config = dict(
    image_size=64,
    horizontal_flip=True,
    encoder_kernel_size=3,
    decoder_blocks_per_level=1,
    decoder_block='plain',
    residual_init='zero_last',
    eps=1e-08,
    ema_decay=0.99,
    warmup_steps=4000,
)
Rows from block 11 of the encoder, named by matrix and row number. Rows with one number belong to one channel. Each number is 500 + 40 x the weight over its row's rms, rounded and kept within 0 to 999. All counts start at 0. Numbers have three digits each. After the name is the row's rms in percent of the matrix's.
# p10: first pointwise conv (encoder.blocks.11.p1.0.weight, 96x96x1x1), inputs 0-95
# p20: second pointwise conv (encoder.blocks.11.p2.0.weight, 96x96x1x1, transposed), outputs 0-95
p10.1 079:470500500421562500500431478482500410500494500500551435500500500405500500453480500500558414500500528500500444500434510477500500504500500500500386513500500500547500500366500500500500500500468500500564500483425456458500461500336500528500482500512525500468505485500433492500508500500500420500
p20.1 147:500522475500497489500507454481500500501500500474469482487500500475505465500503502483484500500497500500483500519492500488533500500500505491500503469481500500487500470500418500500500526502500446500418436419500563500554451460406461500500500436489414500510445322442500456357500401500404500486
p10.2 116:500500500446500500500536455564500465448590500511451500500500388528500539502358500395532500441500500500500454500542500498532500500500500500515470451533500500500519500474474551500500515537478525500500500538500373507500432500500544432500500500461366520448422513500500563500500500500500500500
p20.2 081:491429500520562564529514500437500500525524500476500432500378532445559495578531500459470588500448500570414500500413538559557589500417527487500458518504514500500500534525520540500536491500500522500495525479500500500500423501508511500532573500493519500500550451599459540501500509500521542522
p10.3 086:422516536500500594616514500510486500500530535559509500481499564498500586500500500500555578582582456500500500500510486515459500500539500500546500500531500481500559594577475562500500500534532500500500392529500492476556500535516577562516532611445500500500505500451502500500548512500500500500
p20.3 093:440500500500408406445428500492440461434436455500500500500485500469434460440442472423500486443500467409472472418493435500437415500472500393553479500500500500500481500542414425486500500482500500500500500500459433500448500500500500553471476500500500471500475500500462500500500500563500500500
p10.5 074:447500526470500500500610500521439500500569455585521500431512484538500579500476500500553572500605500450434500500532500500500500513563500500500500500500500500500587535554482532500500500545476500500500500596542500500565500500444580500500515630417462481500458496500551500500494530500500500550
p20.5 094:598500500488602575568500500500546547566565549500500500500500528500585528560568500500500500540500528610500544569497573500556610500500500591457500500574500500500520500500500500482500500549500531500500500553500573500543401500500500512518536500500550500543500500500500500500500562500500500500
p10.7 071:500500500560551500500446500504500503538508500566503506437500547500500567540500500590500590500558500602500492606500500544500487500555500500501500513551500500440558543500500581500487479543500500500500500531500500481559500486500569500500500579454500500654500444500500500503500525603554500500
p20.7 086:578500500611594574555500573506548532549571551503549500500487500500588500524567552500500549461500518586500545605505570500503590500500500500431500500566535500536536500510553500500573500540515500529500500500500522568500432500500500500544514538500500500500547500545519500500527500466500500500
p10.8 091:500500496500517581553459500500500492573511472526548497429499546434500517556500662593500500500540476518500500500558482467500492500520412500602553504499500500476521582518500500500500600506501452476500500517569476500512464513453522549500495539454523500500500457500419542481518499571533500500
p20.8 093:551554500567581578580561500500531487570616524511537500500527500500559549499563558500500562500500555577500547586500572500500588552500503500500500500571518500511520509500574500500537500548500505554500537500500565532500457532500498428534522500500521500518559500524557500547489500450500500500
p10.9 124:485500524586484500500506500497485562500500500500445498494500573500500519597497500496500500500500500555500512599381532503526478526500500500500500476516500500500500500500524518500524543500500443512397500500483497579500395524500500459500500500465606660481500507500449500503500500497514500384
p20.9 099:500520500286500500511500500496500527500500500484500500463500489545509500428507409500500500594493500494500485500500486500500500500500565500500500500451500564500516495420469445500500370500500500526500504420500500467500500500437500451500500511500479564602500518425500500500428479490487500500
p10.10 092:461500557544532574500522526553500500500500489517506500481495598522500548500500676588500594500542460500472516580570474554458500537518500500500527500531500507445520500500500500484500500514541500500500440531586500477518500511503549500500527544467500576615500500500538500500561501544500486500
p20.10 081:427500500457414406421426500500431432443412447500457500500500468500429446486432488500500405500500459434500479400500429500506424500500479399500500500500468500463481500500500500495438500500500500500500461500462444440500500500500500596451490500500500500465466515463475500500494500500500500500
p10.12 094:500500480500500583500576368538500500500500500500493500472560500535474512500453500500445500500500502488500500506500397484532500440504500500500535359515500500500500500500444527500607500499500500432500500544500427421485480500500507517525500500454456632500425500401515518500500500500500500500
p20.12 082:500498500500606566546512566488500500573592500495560514500500557484573535500539500508497521500500500609447554560462573567495616474454527501500497539540524491500500528500523500500556518500500503500502566476499500500500349519534515500536541500507514500500534444500476540500500549500523539500
p10.15 098:470500570503546500500466476531550564500555500500548516487445500473592544500517565542561537500557483562330500500500450500500475500527500480500539620546500500536500545547474590500514518500561500500500500539500454500500500499500562500480550500454494500579500500500481500564564530500500500500
p20.15 071:500480500500395500500500446500430385428360460500500500422500500492428500500438418500512500500467480439499500391500408518440425432478500442500500500500468480451480500500500500500463460465500500437500500500488465500509500500500492500500500500454500441407500500500500500500500471500500500500
p10.16 060:500500548500500483574500500564573500500566579532500500588500484500557529500500527500500550500530320500500500500500500566500553500510500519604500500513500556500515536500500558500532500500618500500500500500532500500529500500584521500500606539500500475500500500514500500500603519513518500500
p20.16 086:500500500479500449500432500500448479420500452500437500409475500500395500535349436500500462471500466409500441500500417500449458520500427447500500500500500500487500500520500439507438500445500454500500500500464480448500500500500456556463442500500500500477449535438439451500500500500500500430
p10.17 081:461567478500482500500495407481528518508511500500500455500562377470500467512486495500500429451500542460472428441534542491435500500500500500500406500480500500500500572454569473500440500500500500500500500500500451417500500412500498500565543500500406500500382445500466480593500468500500500500
p20.17 085:484500414466500500500481409487549528500608514411500517501430508469500500581500580504509579606479500500515500500486500506505565544503612468500485502592500553500489432500428533500500462500492500500476526488500551500500500458485479500500556500575519460500500500505500435448500500564468457504
p10.18 126:500500488500500500503500500500500500444500500500500491500500500476500500500500497478500506506489500491500500500500500500500147500500500500450492500500518500500475500500500483500500487457549448500513500500500500499495500500500493500500500482500500495609500500500500500500472500500500500505
p20.18 103:500500500500500500500483500500500498500496502500500500500552507535500500500500500500500500500500500500500500500500500500500496500486505500482500500548500510500507500500475500505500500483500500500496500500366500515510534500472472500500500831500500500500500500580417464482500500500500500509
p10.19 079:468500580569500500578565500500543500500576479555459500523500500532500500500576500500485500500500475610460500500500500520476500500564500536500500564556500500500500500500500500500512500541583500471500514500441501600566349532515551530500532500460532500500458411500542500581563532500500473520
p20.19 082:612516500500580550565523581521571500535518500522545500500513523535590545488567500578533500500533500605513500590500593577538595500518500521500533500500517493501540500486500534500500532493500500500500500500529576525520446500573500533500500513516500535551559500500526500551500532418500500500
p10.21 118:472475489500500581564500500500516500500489547517404500491431469500598495500500500500528500610543479500500500500493549495474500500520500500531500464500500500500516539500529500500500500497546500500500500475569500500522500478506488528543512500504500475500476500582500500509572507500500316679
p20.21 078:517500500395471448493427500489489528460443409500500500500503500466447460500492448382500500462500427446470500442514500500451445500500482396453440500500500500500458500565500501500500500470500500500500500500427447500427549500428500412483399472500500446500458500500492500500500451581500500500
p10.23 100:500500500516500500477415500471500573500503500564526500500500500384500533500450610555500465500500496500500473500500500452500500500531409500541568500539411474473500500537475500500483481539485438500500500500504500500551394484500552539504504582466432500598500500500381500433500538500551500484
p20.23 096:487484500425456479421500500496437449460422491500439483500500500500455500485453465465500449467481468447507500441484446517470420485500445500670500439413500500462473500500466500514487500489488500424500500460458446513468500500500500500466485475466425500419443555481458500446462500483450500500
p10.26 177:460500500551490469500500500500451655500500500508500500500500600500422510528329500478500500500500497541500523587465500500558500500510500472500508502500395500441503401488545500500500500508500472500488500500465500631500500530500506500500500509500524500500500524500500500465500508500500477400
p20.26 088:335500500459500500500500500534500445529500500500547500443500500500500516621479500500500500569500500500500500500508500500500500500500408500507500520500435524492500500382467482500595500590652500500500539500500458563500512500500536471500500498495500488444405500500537500500500500538500497500
p10.28 110:581500579500500500458500500500500509507500477461476500409489500505519401488500455500505500512474500500500544500500500476500500432452500496500508500417505500515395558524500421500500529422500500284493500456485500500500517500532465433500500488503500494562500508500500500500490438500426482500
p20.28 083:500487500500500507521614500500500529500500500546500500500500500500500421500500527500500500500500448500486500488428500500500500529520522499500453491526616500399500500500448451265500481500497500457500444500500500503500500500500544500500600500502500500500500500558533500531500500400500521500
p10.29 105:500500500446500500500503494516500387500512546548438484500486500503500500449376528500535400500530500524483414480500446500500500458500500517500500408584517500496566500507498564500500500500500510516591495500541354500536500517500500500500500500484366489508456497500468500469500500496500500568
p20.29 098:500586609480461500500529497614500500470500500542500608517500500580477518483500510528595500500551500500616500486603502528500484509606510595500601461519500500425500517498519500500500534500496500500517500462442495500500531491506506500500500500494477500500500596500500480489491500500463473506
p10.30 084:452477558500500500591411500500446500500492500558551507494500500406582500500500500583527533500583473500479500500500475467500500500544500483552500523507500487483546623570500525500534500528526500500586500500549442500560500528517541500500508578451495530618468446500420500500537527531500500524
p20.30 097:500541516500603570569559500516517502574577552509547500600514500500569537500572553566514500500525526597514536590511572552543572556521500625490540500500528507547514500473500500500550521500500500500500538500545539500529500500558500486500517521540500542500543500500500500500500500447500533500
p10.31 079:500500503506500500500565500556500496500573481544570535422500500533500583500530667500500500500561469516500500500551500534500500500511500500500567542538500500500545500562500562500500500518485519472582500593500465500535500538423562500500500500440500500592409494500500500500507506500500389500
p20.31 094:569500500500631542576563500500570478577582558500501500500500500500598540549581533500500558534500546605500500575500557500514592535507500500431500500564526500534518544500500500500541500545500500500500500548500500531523441500500500500553548500500544500500543500500532500547504551479542500500
p10.32 104:500500526563500500440553500500527625572533443499550500517500527555520523531503483545447500500500500672500490500500495498500500520509421500413477629500500527500510500500500500500500500509472467500435500518500510479500500501445520500500500515487443500500528445441544512500449510444500572419
p20.32 100:500475496446483500500500500507363501472500474503459500481500491500495500500464500510534500476501500503494500435487494521496460440500398461500555452411500439458500500427507500486444500511530430347500500457459500510500500447412469490448449497476500523500415500500421500500442486468438500458
p10.33 064:541440483500500507504535500510525500500500426432500500584525466554494441500500421500500500531466678500500517500500500500500500500434500453500500500446500500499417423500500500500500494440513500495500500453500598500451500500499433462556500500434595500500500500500496431500440453500451567500
p20.33 068:453500520458467500500582500500603580433382685500500500500500500500500425465500384500500500500513500500500500526489500500543500500509500515500500496500487537500500500500500560520500500500500500500513500500500500500489500500500418500503500500500497500500500500500500500500352500383496500522
p10.34 130:543500500569500522519554576514500500529500484478454468500500694500500506502491500500500533500475500518500483597500500495537478539500515495510487422498422525483500500467411521454500503500500411500438500510492417575478420482500500500490500500466435572525500500500554549459500500500500432521
p20.34 100:369500500542500500551500534500500353550539500500517461495521523500500500551500500501500512459500500523500500500497500500485500448500500517500507511388500561624518500465410500500570405500458500495424500503471500480498500500503491500500454501500418496500375502500500510479443500500517500466
p10.36 084:514503500500500466500541500566425500500591500500520534488494500531500569500347500500453405500503477500467500500582500507500501500514500535500599368594432500500545509500500563500488500540500500478500503500500500500500573531500578500449580565450500512500500500500529500500500514500549500512
p20.36 078:477512500335549534608500500500500524579500500500577500500500553500544500500533427500500589500500500542500500564500531500500561493500466500500500500500500546559500500551500500503604537500590561566500500500490500565506487500500500500550603467500500500532500463556547500500551500532500500500
p10.37 110:588500546500500421500503500504608465500515500500496502500455500515534500513500500500487486458500500500500500481500502512395500500500500618500500450509500500500500500500412500510646500500500500490523500496500500500500500681500510500502515500502383500500431500420544500500500500478500491500
p20.37 105:470448500542500500500449500500500527500418500478500492565532519483500500500500477581527500500444500507500533500466500500503500591445678509500473500500464500591471500520500500500610500500500500500500500500485496474500500466500477500500516491421546414543500483500497500500325500500500500500
p10.39 097:459500500500500500420401500476500500560481500500589507500500535412500511541574556551477532500500500500578500502500669479500500500500500500578500464499388451491523500500500519460500500509500500491500395496570500500500505500500511500500500530490500540500537500500432618500500521500524500500
p20.39 072:527500500353434441436398500500500500471435469500521500500503500500415522560444473500500500500500423442500500432542500500388413500500490419465514500500486500500570500500500500500530500500500483404500500500500471409500602436500500506500510500500500443472500500514500500500500500500500500500
p10.40 095:500467500588500500500423500500500500500506483500528500500493609453426500500500500565492500500558509500621527602479464492500500555539437500500500500512510500402521500526462500500514500516543500500500431499500500485536392509479531500500490500469500580500500422523406583500535520547528527431
p20.40 086:500500518654578567557514587519542500536537500500550519564508500529570500500585500556500500500500500589517505601506586521490599504501539584500537500575526500525525500500545517500506521500500528511500555500500597500500466541500500500500436500531500500522538500510500500500500500500500500500
p10.41 112:443411500402500526500527500482500500500464547508443500505461500480549493488500500500466553429531469500457500500572503499520500503500500500406520500500490562500510603531566490500500500496493500500500500487532500454514688568525500500508544513481500403500405500432472500500541497500500500500
p20.41 083:421500500500531513499500500500552522573677522500545500500500500500522505564500519500529618518500519525550527541500500500519576495500500587537492500500500500490494500388516540506500500520500500500522500500500500673507500500500500519475556500500500500500562500500500500500500500403500500500
p10.42 082:500500500500500500494566420551500500500500500500542473500514500536500582500412470500500393497500500500517500433483500517500512500547500500434500497565500493480554500504464554500500500555500500436500500589500362500500500500500568500539500561428409475500477478351529500500500532499546500503
p20.42 097:500480500500438464405500453500500458444384456504500500441500457502441500500428500467500410456491500434493500425508432500482398500513500500634500450500441476471500458476443430500500472459500489440471434500503500492487516500432472500462500500500500500459500534439475450500500500510462500500
p10.43 079:500500500452500500500581496568500562500595500549543513500500500556500618500471500500457551500500500500500500500500410562456536497530437482552566500567500500500542500500500500500500500572500500448500429619500486479518418557500578500500500565457516500582500500500563500500500534500557530483
p20.43 099:472500485500453500410500500484470423431419466500441500452539433507460500500452500500493426433500470459495462426500438509437432436502500500500493451407429471489495500500500500500500500485466457418500500459500500476463500436500500480477421475468437500500454500478439423449453457479440500500
p10.44 073:500500500500500500500437500500500500500465500569585500500500500451500538556500500500500541500592500500500500500492558461500556500548500500535500493541500500500554622584500532500500500533500500507568500490500500358578452500500550493500500589436500593606500500500500577500500534500567500500
p20.44 089:504500500565592541591500500500521495572565565500519500500503500500569500550559582500500566505500519596500500606501563500530588591511500635500500500500526498531524500477500500500500500524500514543500500500500537539500365500500500500500505500500500524500515500536549500500479500443500500500
p10.45 070:431500555500500500500425452460500500500482535570538500462533500414500550500468500635500500500573475500500500500500500474500500500535422461500609525526500500500548649500500531500500500523490500500500500523500409500552463532496557530532500500438473500500427500500390500500500532500500500500
p20.45 096:539534527523569571576558533500531519543588540511500527500500500512557529524570524500521577568528529580500541580500566495537614528505566621437514500500535511500523500500500500491518526527500500500500500529525585536544459500500500500545551500500500500515572468547559537500500500500524500500
p10.46 095:437501500535512500500586517602505473547631500500513500500500464555500500468551500399494363500520473500471425500457415500488500542500500500500500630559500500500500500500507522500500546500500500505500500500500478462526500500500559500500559500472453500500418517500550500500500500515500406500
p20.46 087:563459476500598500500494552476531500558543552468520489536454500457577500567576559501487500468503538602443500564445527555527561500457500491500440558500520495581500500500496572544500494582467500537500567500500525541515500559500500500500542498508500556572532500500561500500500523455547544560
p10.48 142:507500500500494500500565485500500500500501500500496447500529500597500500500365500459500393500500496500505441500500500495500500500500500549500447522519601500500500500442500555500500500500500500500500526500493321446466500500500500500500500500515318500550460501500535513496500477494500456500
p20.48 199:500363417497500501499479503422500500500498503444500412487413500402508489508506500453432500500434500510335500509402507532500499500367490463500407500472543484524500500500475506500500456500482488487500469500500529500500487463500475500500501508472469510517533500480500476500500482500481480506
p10.52 110:500500500521500572503574500516500454500500500419479500500539500500500500500372432500473500500423514500517428485514411485527559500500500512484462502519500524507500500401500584500516500500500500503541500491505337496415468500500500500500500500493346500500500507500566500500500500500500476500
p20.52 111:500654539500492474477514500571500500500500500557443564490590500593479521500496500539549500500581501479500500502632504470500504500665475535500590512485500499431528553435507500500500558500500514500524500497495500500500500515500500500500500500521543500500500549500524537504500500511529530463
p10.53 079:500480546500500583521421500500576500500502501500524500523517630433506500500500500554457500500500484587608500500500500495500500560500500468500587500534477522416500518500500500500500500543571458500515500500500500500500500477518544500529526500469500607597500422508384500500559568500500500500
p20.53 072:502500496593621552561494598513537466573571526507500517600499500500596527500585500581500500500538500627504507570500561559505579500500500577500501500500486500507500500500533500500500515500500524546503563500500581500500460500500500500500500523536500500500522476528527538500500540500521500500
p10.54 098:462500556592465500493445500463500525483490528569548527533500469430500529500500633500498500552540483572557490500506490473500500500530500490500576500530500500463530500544455500500504500523506385453500452493500500500551500490500554500500528588460506500608500500500404500388506521500560503500
p20.54 100:445500487388443459396500500500495503428442500500455468404498449492447500460445452441482500500500446444500479421500447517444424432500495500617500466500454500457488484500423500500452459473471500500480500478449447486470500467500495500460460473500453500501443500461462500452479500517471500500
p10.55 069:500483500488441549500575500544500500573575500572513540408500471500500590500536500569520579500578500500478500529500500567500500500544500461542551500553500491500547552500500500500500500532500500500500500603500507475539500500500582500500505593430543500609466500500570500500536526555573500500
p20.55 104:393500500432394459423481435500476489439408470495500500500489500489420500500427442454500506477479442413500475432500459500444404500500500500588500435453500500474468454502456431500481469468500500454470500467469500461462516449500500494474472500500457500500435500500458500451500500517458500500
p10.56 073:500500500528500500500563500575500500518606526532544500522500500561500591500589500500434500500567448500601500500500455565504500500505500500500500512531509537500535594500430500500500542510542500500510502594500502500500500566487550500500500551434591618500500500465585469500557516500500521510
p20.56 074:500508507500622599543529619500528500527555509502500500565474500522594500546565500559509610500533500624512496549485594572512605500498515561500494500500488500530500500500500500519552500500500539516517500524490578552500473500500534500523500500512500500500535500547510528500500500500525500500
p10.58 089:500500500403500500567558500567500468500629500530520442500500500536500500470440501500506438400520476460461473500500436531500534467500500500499500341547474500500500500489500538500500500500500598482579570500500468500523500500500500500500572500458454498435500525500533500574500529500500436500
p20.58 087:500450499395606500594504557470500500564555520455548492512410500450569513500555500485479568500460500600436500505436541535500537500418545477500458562550500500548538550525499528500500502500500546500544540520508500500500500573548525500500520500507550500500513531500509545535500542500559543541
p10.59 087:500550500500474500500541500495494500500561500500443530500500396519649616500462500500500534489500465500500500500500500487500539500555500500500609500571500450500500500564500568500500538580500500500500500500500424452500500500500643520521569500500447454580500478500507500500500559506500500490
p20.59 075:435500500500423433500500500500441416464426500500500500500500465500458500440459469500500369457500446446502482500508468500430439482500396417594500500500466500500480500505440500510500500440521500498500500454432500441500500500500500500495418500500435500500500560438432500500500422500455500500
p10.61 081:488500396500500500500499545498527500500472509438452500432500500520452442500500500509500461500441318500500500500500500502500491485446491500518455500458511500491421500442500457500500500444480516500518575461500500500433500501533460423500372421521559520500531500490539500521475439500432458506
p20.61 077:500500445500500588566500500490376500644530519500500500499500500500451512500473521500500500500500522500500500500500500500464500500500500500500525500488500500500500486719489500500500424500500500500441485500500516500500500539500500500500500500500486500500500485500500438457476444649449515515
p10.62 144:509596500483515500500560506514517370500500500500449441500484500574492500488395509500500382500500500592500422500543442504500500500500451500500452506500542527515500466444500500500493500500481557500500500506488349494500480500500512494500494500508349500530491510469523492504488500500500467500
p20.62 174:500389436500510521514504477395508500513514500440500390483500500402500500500496503459438500500416500501325500512394500549508498500383512440500404480500500475558493500500474500500528464490491490500479478479515542500492500462493482500500500504500475491500494468500500485482500485500485488492
p10.63 164:486500500500500500471447555500500413413506500500500500506500365500500509391518519500544416443500500500379399464500520500542500500500500479500500500512500510583500500500557505515500398500500500500570462505500500500500500453500500500500512510452515396458449500500449452535500500500500578489
p20.63 084:674539500500500496500500472500500500500489513461500475500500500460500500420500500500500500488503500500514500516488500500500458520500500451500473500438562500500564500406500512496500500389337519437500500500500583355500500500504540500500500500500459500500500500500422500491467500500455500500
p10.65 089:500485530555500500530464500500500500500489575545548554505480507469500503548557587585511548500500469564500526500505500500430500500522500500555589500498360508506531564500501522500500599514528500500500500500500500500538394524500548500500540571460500466500500500500443595500559526566500425526
p20.65 075:563551525581560594500500500500561500553605539500557542638528532513525500500540500500500500596500578546500534593534562500505583576500458500500500500500522519531500500500500500500500500500500507500500536500500500500500481500500482500500563519560500500549584425509521500500500558445500500500
p10.66 121:500500500500514500455500505500568500500465368413500462415500504500500500500477485505562506509500500489495492482500500486498500475500522500499522500500500499500500500458500454503499439500500500500500500500483494500415495500500449583500500500500465506512498500493501514500500500233415504500
p20.66 091:500500518500500514500477515500517500500500500468500508517489525501500500500500500449513500497512500500500500518500500538500500515482500500502500544546695505500522478500500537588615500614500544333501500450500500500569558500407467500500445500500472500500500500591500497472500500500448500472
p10.67 137:533544500570500500449509500520399571500500468475531470500599500500396523500545500429500500427496481557533500477430467507537500462500550429377500390500500500450493499500521500500500500500495514488453500516500511500473439500501477411500472500500558500483492513482489440512469500462500608500
p20.67 079:475459552500500500463500474500500500450500500523500500503508500491500443630470500443462437423444500482492526454500500432500500499463500500500500555453557565500500476478497500472500482541578500515583565568500500500490625486610561500500553500475488500406532500500521500579500482500556534487
p10.68 062:500500429500500500462407500422524500500432475443476500426500496410478431500540500500500500500438284500500500500500500469500500500455500500514500500448490500500440493500500403500500500455475500485500500435500500500443500500451463500500423446530533500500500500500500500500461448500442500500
p20.68 126:500500500500575464541500500500437500500541500526500500516508500500446500500434521500512481494500500573500500511500436508500539500500500500500500569586500500500500586500500489505500500500500572500577600569500500469500500590602605500480454514535586500500500597500500500500543500524603592500
p10.70 087:493500614634500500528456500498522504478500497542556468554500500451557527555504500557500578500547487627500500500500500476500500500540500500507500635535500484500527529500444524500472500525544385500500500518494500500533500495503551500500542500469528500590532410500443500500528519500500500500
p20.70 102:429484500414436459432478452481478477449488451500500500500491451485443453487443417500500414484479500433494500410498432500464418382494463366536465500500451500464480500489500468491461458463500500453500442500484486500462500500500500517440498464500500462456458500456468500500500447500500500500
p10.71 064:500500500500548500500554500464500500531500500500500500500500559500500467506500500500459500463454500555500408470500333500500500458500500500500451513500498500495459500500500455358500442500500566500500577460481644500500500500500488469500500500500500500500500449572543498500500500500500357500
p20.71 098:500505500500500500517604422517500500500500500535439500500500401504500425500500500493456500500470595500480500500466500512500500500500500481500459374569517500500500500500384556500507475507500500500500476500500451503462519500500528500394546500535500500500519546500484495500500415500500506678
p10.72 162:498500551410505563500484459485500420500500500500476500500468395499500500550414500500535431500500514500484500500599482500426500500500516500500490562529442504500500500489462513500500500519500500500602500500497370500500479565500519413500531500459366500500389500474483518524500500500500500484
p20.72 106:540455409548513570503476473426476500504500500446507406530429511451500475500530531531422486500456498512440576500421536506500500502433514484500448498474500500500500467532495468506500499500515494500425469442500469500500328458418500500480518500473474500500500386500490500490500500500458505486
p10.73 116:529502500500512500358500480500500429500500328500500500500504503500350500500503500500500500487459500464500487500500512500500500454472580516500499500500553534503443338492500489500502500460500500500472504500381500500500500501500500474500500500500451500500500500453500528500500474461500559513
p20.73 123:500500431500500470500442584500500500500512500500551470494485593485490565500500500500475500508493451500500500500554508500546500500499500535500536537500482532500551497500595472478538593500500656452500500500500500500541508500437500500500500486500500500500541324491500483414500500500500433420
p10.74 094:472522543505448536500528500544487500500539500500500500556554445561500510547500610500423500476500540516500500488509500506564500500524500428592500438502567445376527500530500500500500471511533510515500578500500500500500520425519524500546534541572588463430500500555588500500505524474519572549
p20.74 108:496472516459500500500479494500467451500486475486434493500500492483500484466500487500500471483515488500502479500483500500459500484500500500554494500500493407483500500500503500500500373500448500502452500471500502471499500457483457222500500499500460460514500513478466456467422500449500500455
p10.76 108:500427500533450500500538528500500500576500500500500509500503510513500500500628500484466500500500500500484572474478547537500490500500533500517500500497500577495500500536500538500500530500500500500500500526567678516500611500500500578500500492500687500491449492505536536500500500460500500500
p20.76 127:500560511450500500500500532526500500500500500559541519528500506550500500500500500519495507500522532500538500495515500517500500521571500530500491538567551572500508577478576500497499551531500540500570587549520500647500483559575540589500500500589555510500556525500500538517553564500557585575
p10.77 079:575489431482553566441585426497556500500503470470537500535507500500466450500500513515487500500468664391492500440500435506491456405450557491500445500467512500500453500500524479500502500464525500500492507456500500500476500417432500489570531450451500500500500500464573495500500500500456500500
p20.77 089:500500500455500525531572500507500541540460616500500500500546500500500426460500460501482500500500500500500605500464464496522514414500500479500469500518500617500464536623500568513500500523521480380500500500491464500500471500500437481500500507417500500407445500500500500500382500522491500500
p10.78 066:500471544500500479573599500577563500500560554544529500573438500593500534500548500500500500500500351500500500500601402549500538500516500521500500504530500500500521541500500573500500500516633500500500500540500500500500500527556529500485568500500500500553500461518500526500564525500526500500
p20.78 089:500500500508421454450500475500457470409500432485419500500500500500393472500370500453500441476500500413489415442503418440436467508485431434528500500500478493480500500500500444501430476442500453484500500500453474500500501430500500500466444500500500500487462513440441500500500500500437500500
p10.80 119:500630497477526536526551477500558500500547500500508500504657500500570500500500500460475500460500500473500463492495491502421500500527434537500468434500493500472500549510443528500500500500505500500500507500517500458500498320504514502564500524500500482446373500500540500501526500500500454489
p20.80 087:500500500565500500500500500500455500500413500500500500500500508500500503438500500500500450536500500496592598500500500500500500643500686500500500500500495587500504474469500500500538500500620482549500500500500541503500509500645500540500510500500500438500500512519500465500534494489500489500
p10.82 087:439500500508500576500500500482500500500521500584531500500500500432527594500447500500478386530500485556468500500525500464500487500569401480500500500579500500500571557533500500500502526568500449500500455500500500473565500523500597526500529622459500498559500410456421500462500554500500500500
p20.82 083:557500500531577542600500536500573533555566540500500500500500500500555500519583550500512556536500539569500500593500578490534590531500582500500500588500536500553526500500500500505548500530500500500500500548578573521535446500500500500563565508500500500564529459530576500549540500498500500500
p10.85 115:500438500500529439500482570500500528536500500501380481500432598497500500500596492524480573500513500468500608561500581500443500498500448529502516406500450500520500500533473500485500549500500500499500500493491592500496497544500500429427500500391572468500459500500460523436500500493500494500
p20.85 121:500417458506484500478479445471500500500500500452505441465494500452490500498500500429451555480465479478500465500500455413501500500500553500465472479399413500500500506460378500494533500500500486500473499444495500442500447429354496588500512489409477500500421471520504485461500500500496467457
p10.86 128:500500500470491500500511500500527500423452564444500500540500500504603435502500500500500500381449548436390453447536513484446487500454501500547525546453541542536437500512535439500500500500443548505552500427490500473450534500439433494500500435500524500509423500455500484531450500500500525408
p20.86 081:619500500500500500479500517500483500401424500500472500467500500500500500453500500500500399386500516500500500473500628431500500500500501500500500500500504500500471500500500500500363510500338500500437374504500500500500500500500487502490495500500500500500586500500500500495500500500500500500
p10.87 079:500500481459481500500556500531500486545554500532589500404500500500500552545500500574507500500546500500438500500500500505500514500506402500546500560526320500500531542500500500500500500506461500500500395566500500500517500500390526500481504540458500500500500500401534500500493492500527396500
p20.87 111:462500500500404465427449500500463490445424436500500500500496500488424472461426456500500469455500436410500451400500442500453399413495500422555500500445500500500488463500447418499472500460500500428469500500500438477483574500500500500462463500500500500500470500469439456500490500528500500500
p10.88 107:500579500500440500500528516465500469500466500500481387500542500559500462500391500414502417459500505616489500500505434460500500500500500500500387456500500500500500500409491520500500500500485500494559517500507377553500492500479500472515500500500390566500551495500508460500482500500500436500
p20.88 150:500386401500503508500492479383500500502502502428500386462500501375500500500505500430409503500419500500418500503363497524500500500399520495500416485459500500544500467500489500500515454511500484500479474481503514500500501470473461500500500500500477500500489490499504474478500458500462488502
p10.91 101:494500500500470500500586474534500426454501500500513408500500500615500516489414500500508451533500500600500444500547439504500494500500500500500431519500629500500500500410499567500500500500500585500500543499500366523500509546502500499500500500497386500500516506500549501512500441500500481500
p20.91 239:500598580500494493497518504619500500502501495563473610522579500581501510500491500540577499500561500498642500498578496458517500500620488534500571538539500500468500538500515482500504531505500531500553550548500500500501503553521531500500500500532544500503466525500479533538500545500540528519
p10.92 076:458500608500500461500507500528574500500500557500521500626476500508500575500461500551500500500500418513460500500500375500500500500500454500500500486568469500500500510545500544500500500500611487500500497583500463441500500500558591500467632500500485500509500474500478500471566572499500500500
p20.92 088:500478494500412471430500498500494487419431416491455488387500454500439473513421500500484500437478500401490456438500454476424455450484459419500525439438500500490500474500445419500500478458454507481493500468480440500500500478479488500472432500496472500492474567474435458475500460500465500486
p10.93 078:425527500525469500500538500529459500506550500500536500489500429500500611500557500500500500500594478500407492500500500498500487500544500500500500500552441500500578587500500581500500500547525500500579419599500457500576500500494559500500542609440500522607500500500500500500557535500500488518
p20.93 098:579544500500612580554558538507540512567557550513500512596505519519581529536559516532509522528500525612525500568491558541544589560510512593500522500500527500500511500500500565500528517500500500537510500500500567548500393500500513500529508500500500500500525451542500500500500535500523542500
p10.94 094:500500581500500424500513562518594540526543464500527500482451500512500508570534500472500499505500536500487481500500500495500500518522429500500500605512448539537500589481460500448500500511517500500500500516441485571500321514495520500500550500399552500500539500500503502619532515500502473500
p20.94 083:500482500500578576500524586505500439498500554486504507500470500494573510400552500572500500494504500571448500528445601542500580574458500500440490500500565480549519500565490572500500520500454500593500500500500500465518500500500537500500500489487500530618538500500568500500500524500500531585
p10.95 114:460500527510575512500510500500540467494517494500500500483500500487500500500500299469500515500500500500538500500467511505500517748500525518500516500511502504502500500512501500445475500509500517493539469500529585509500500514500512500515523500500619500467486500530509503500500506500500500546
p20.95 106:509518506500500500500483517500500502500500487497500500500500483494500566500500500500500500500500538500507500500528500500500500500486500540500534613473453542533718494616473500500500466613500500500483500556500500500459500480602500500500490490500500500501644500545500500494500500597500500500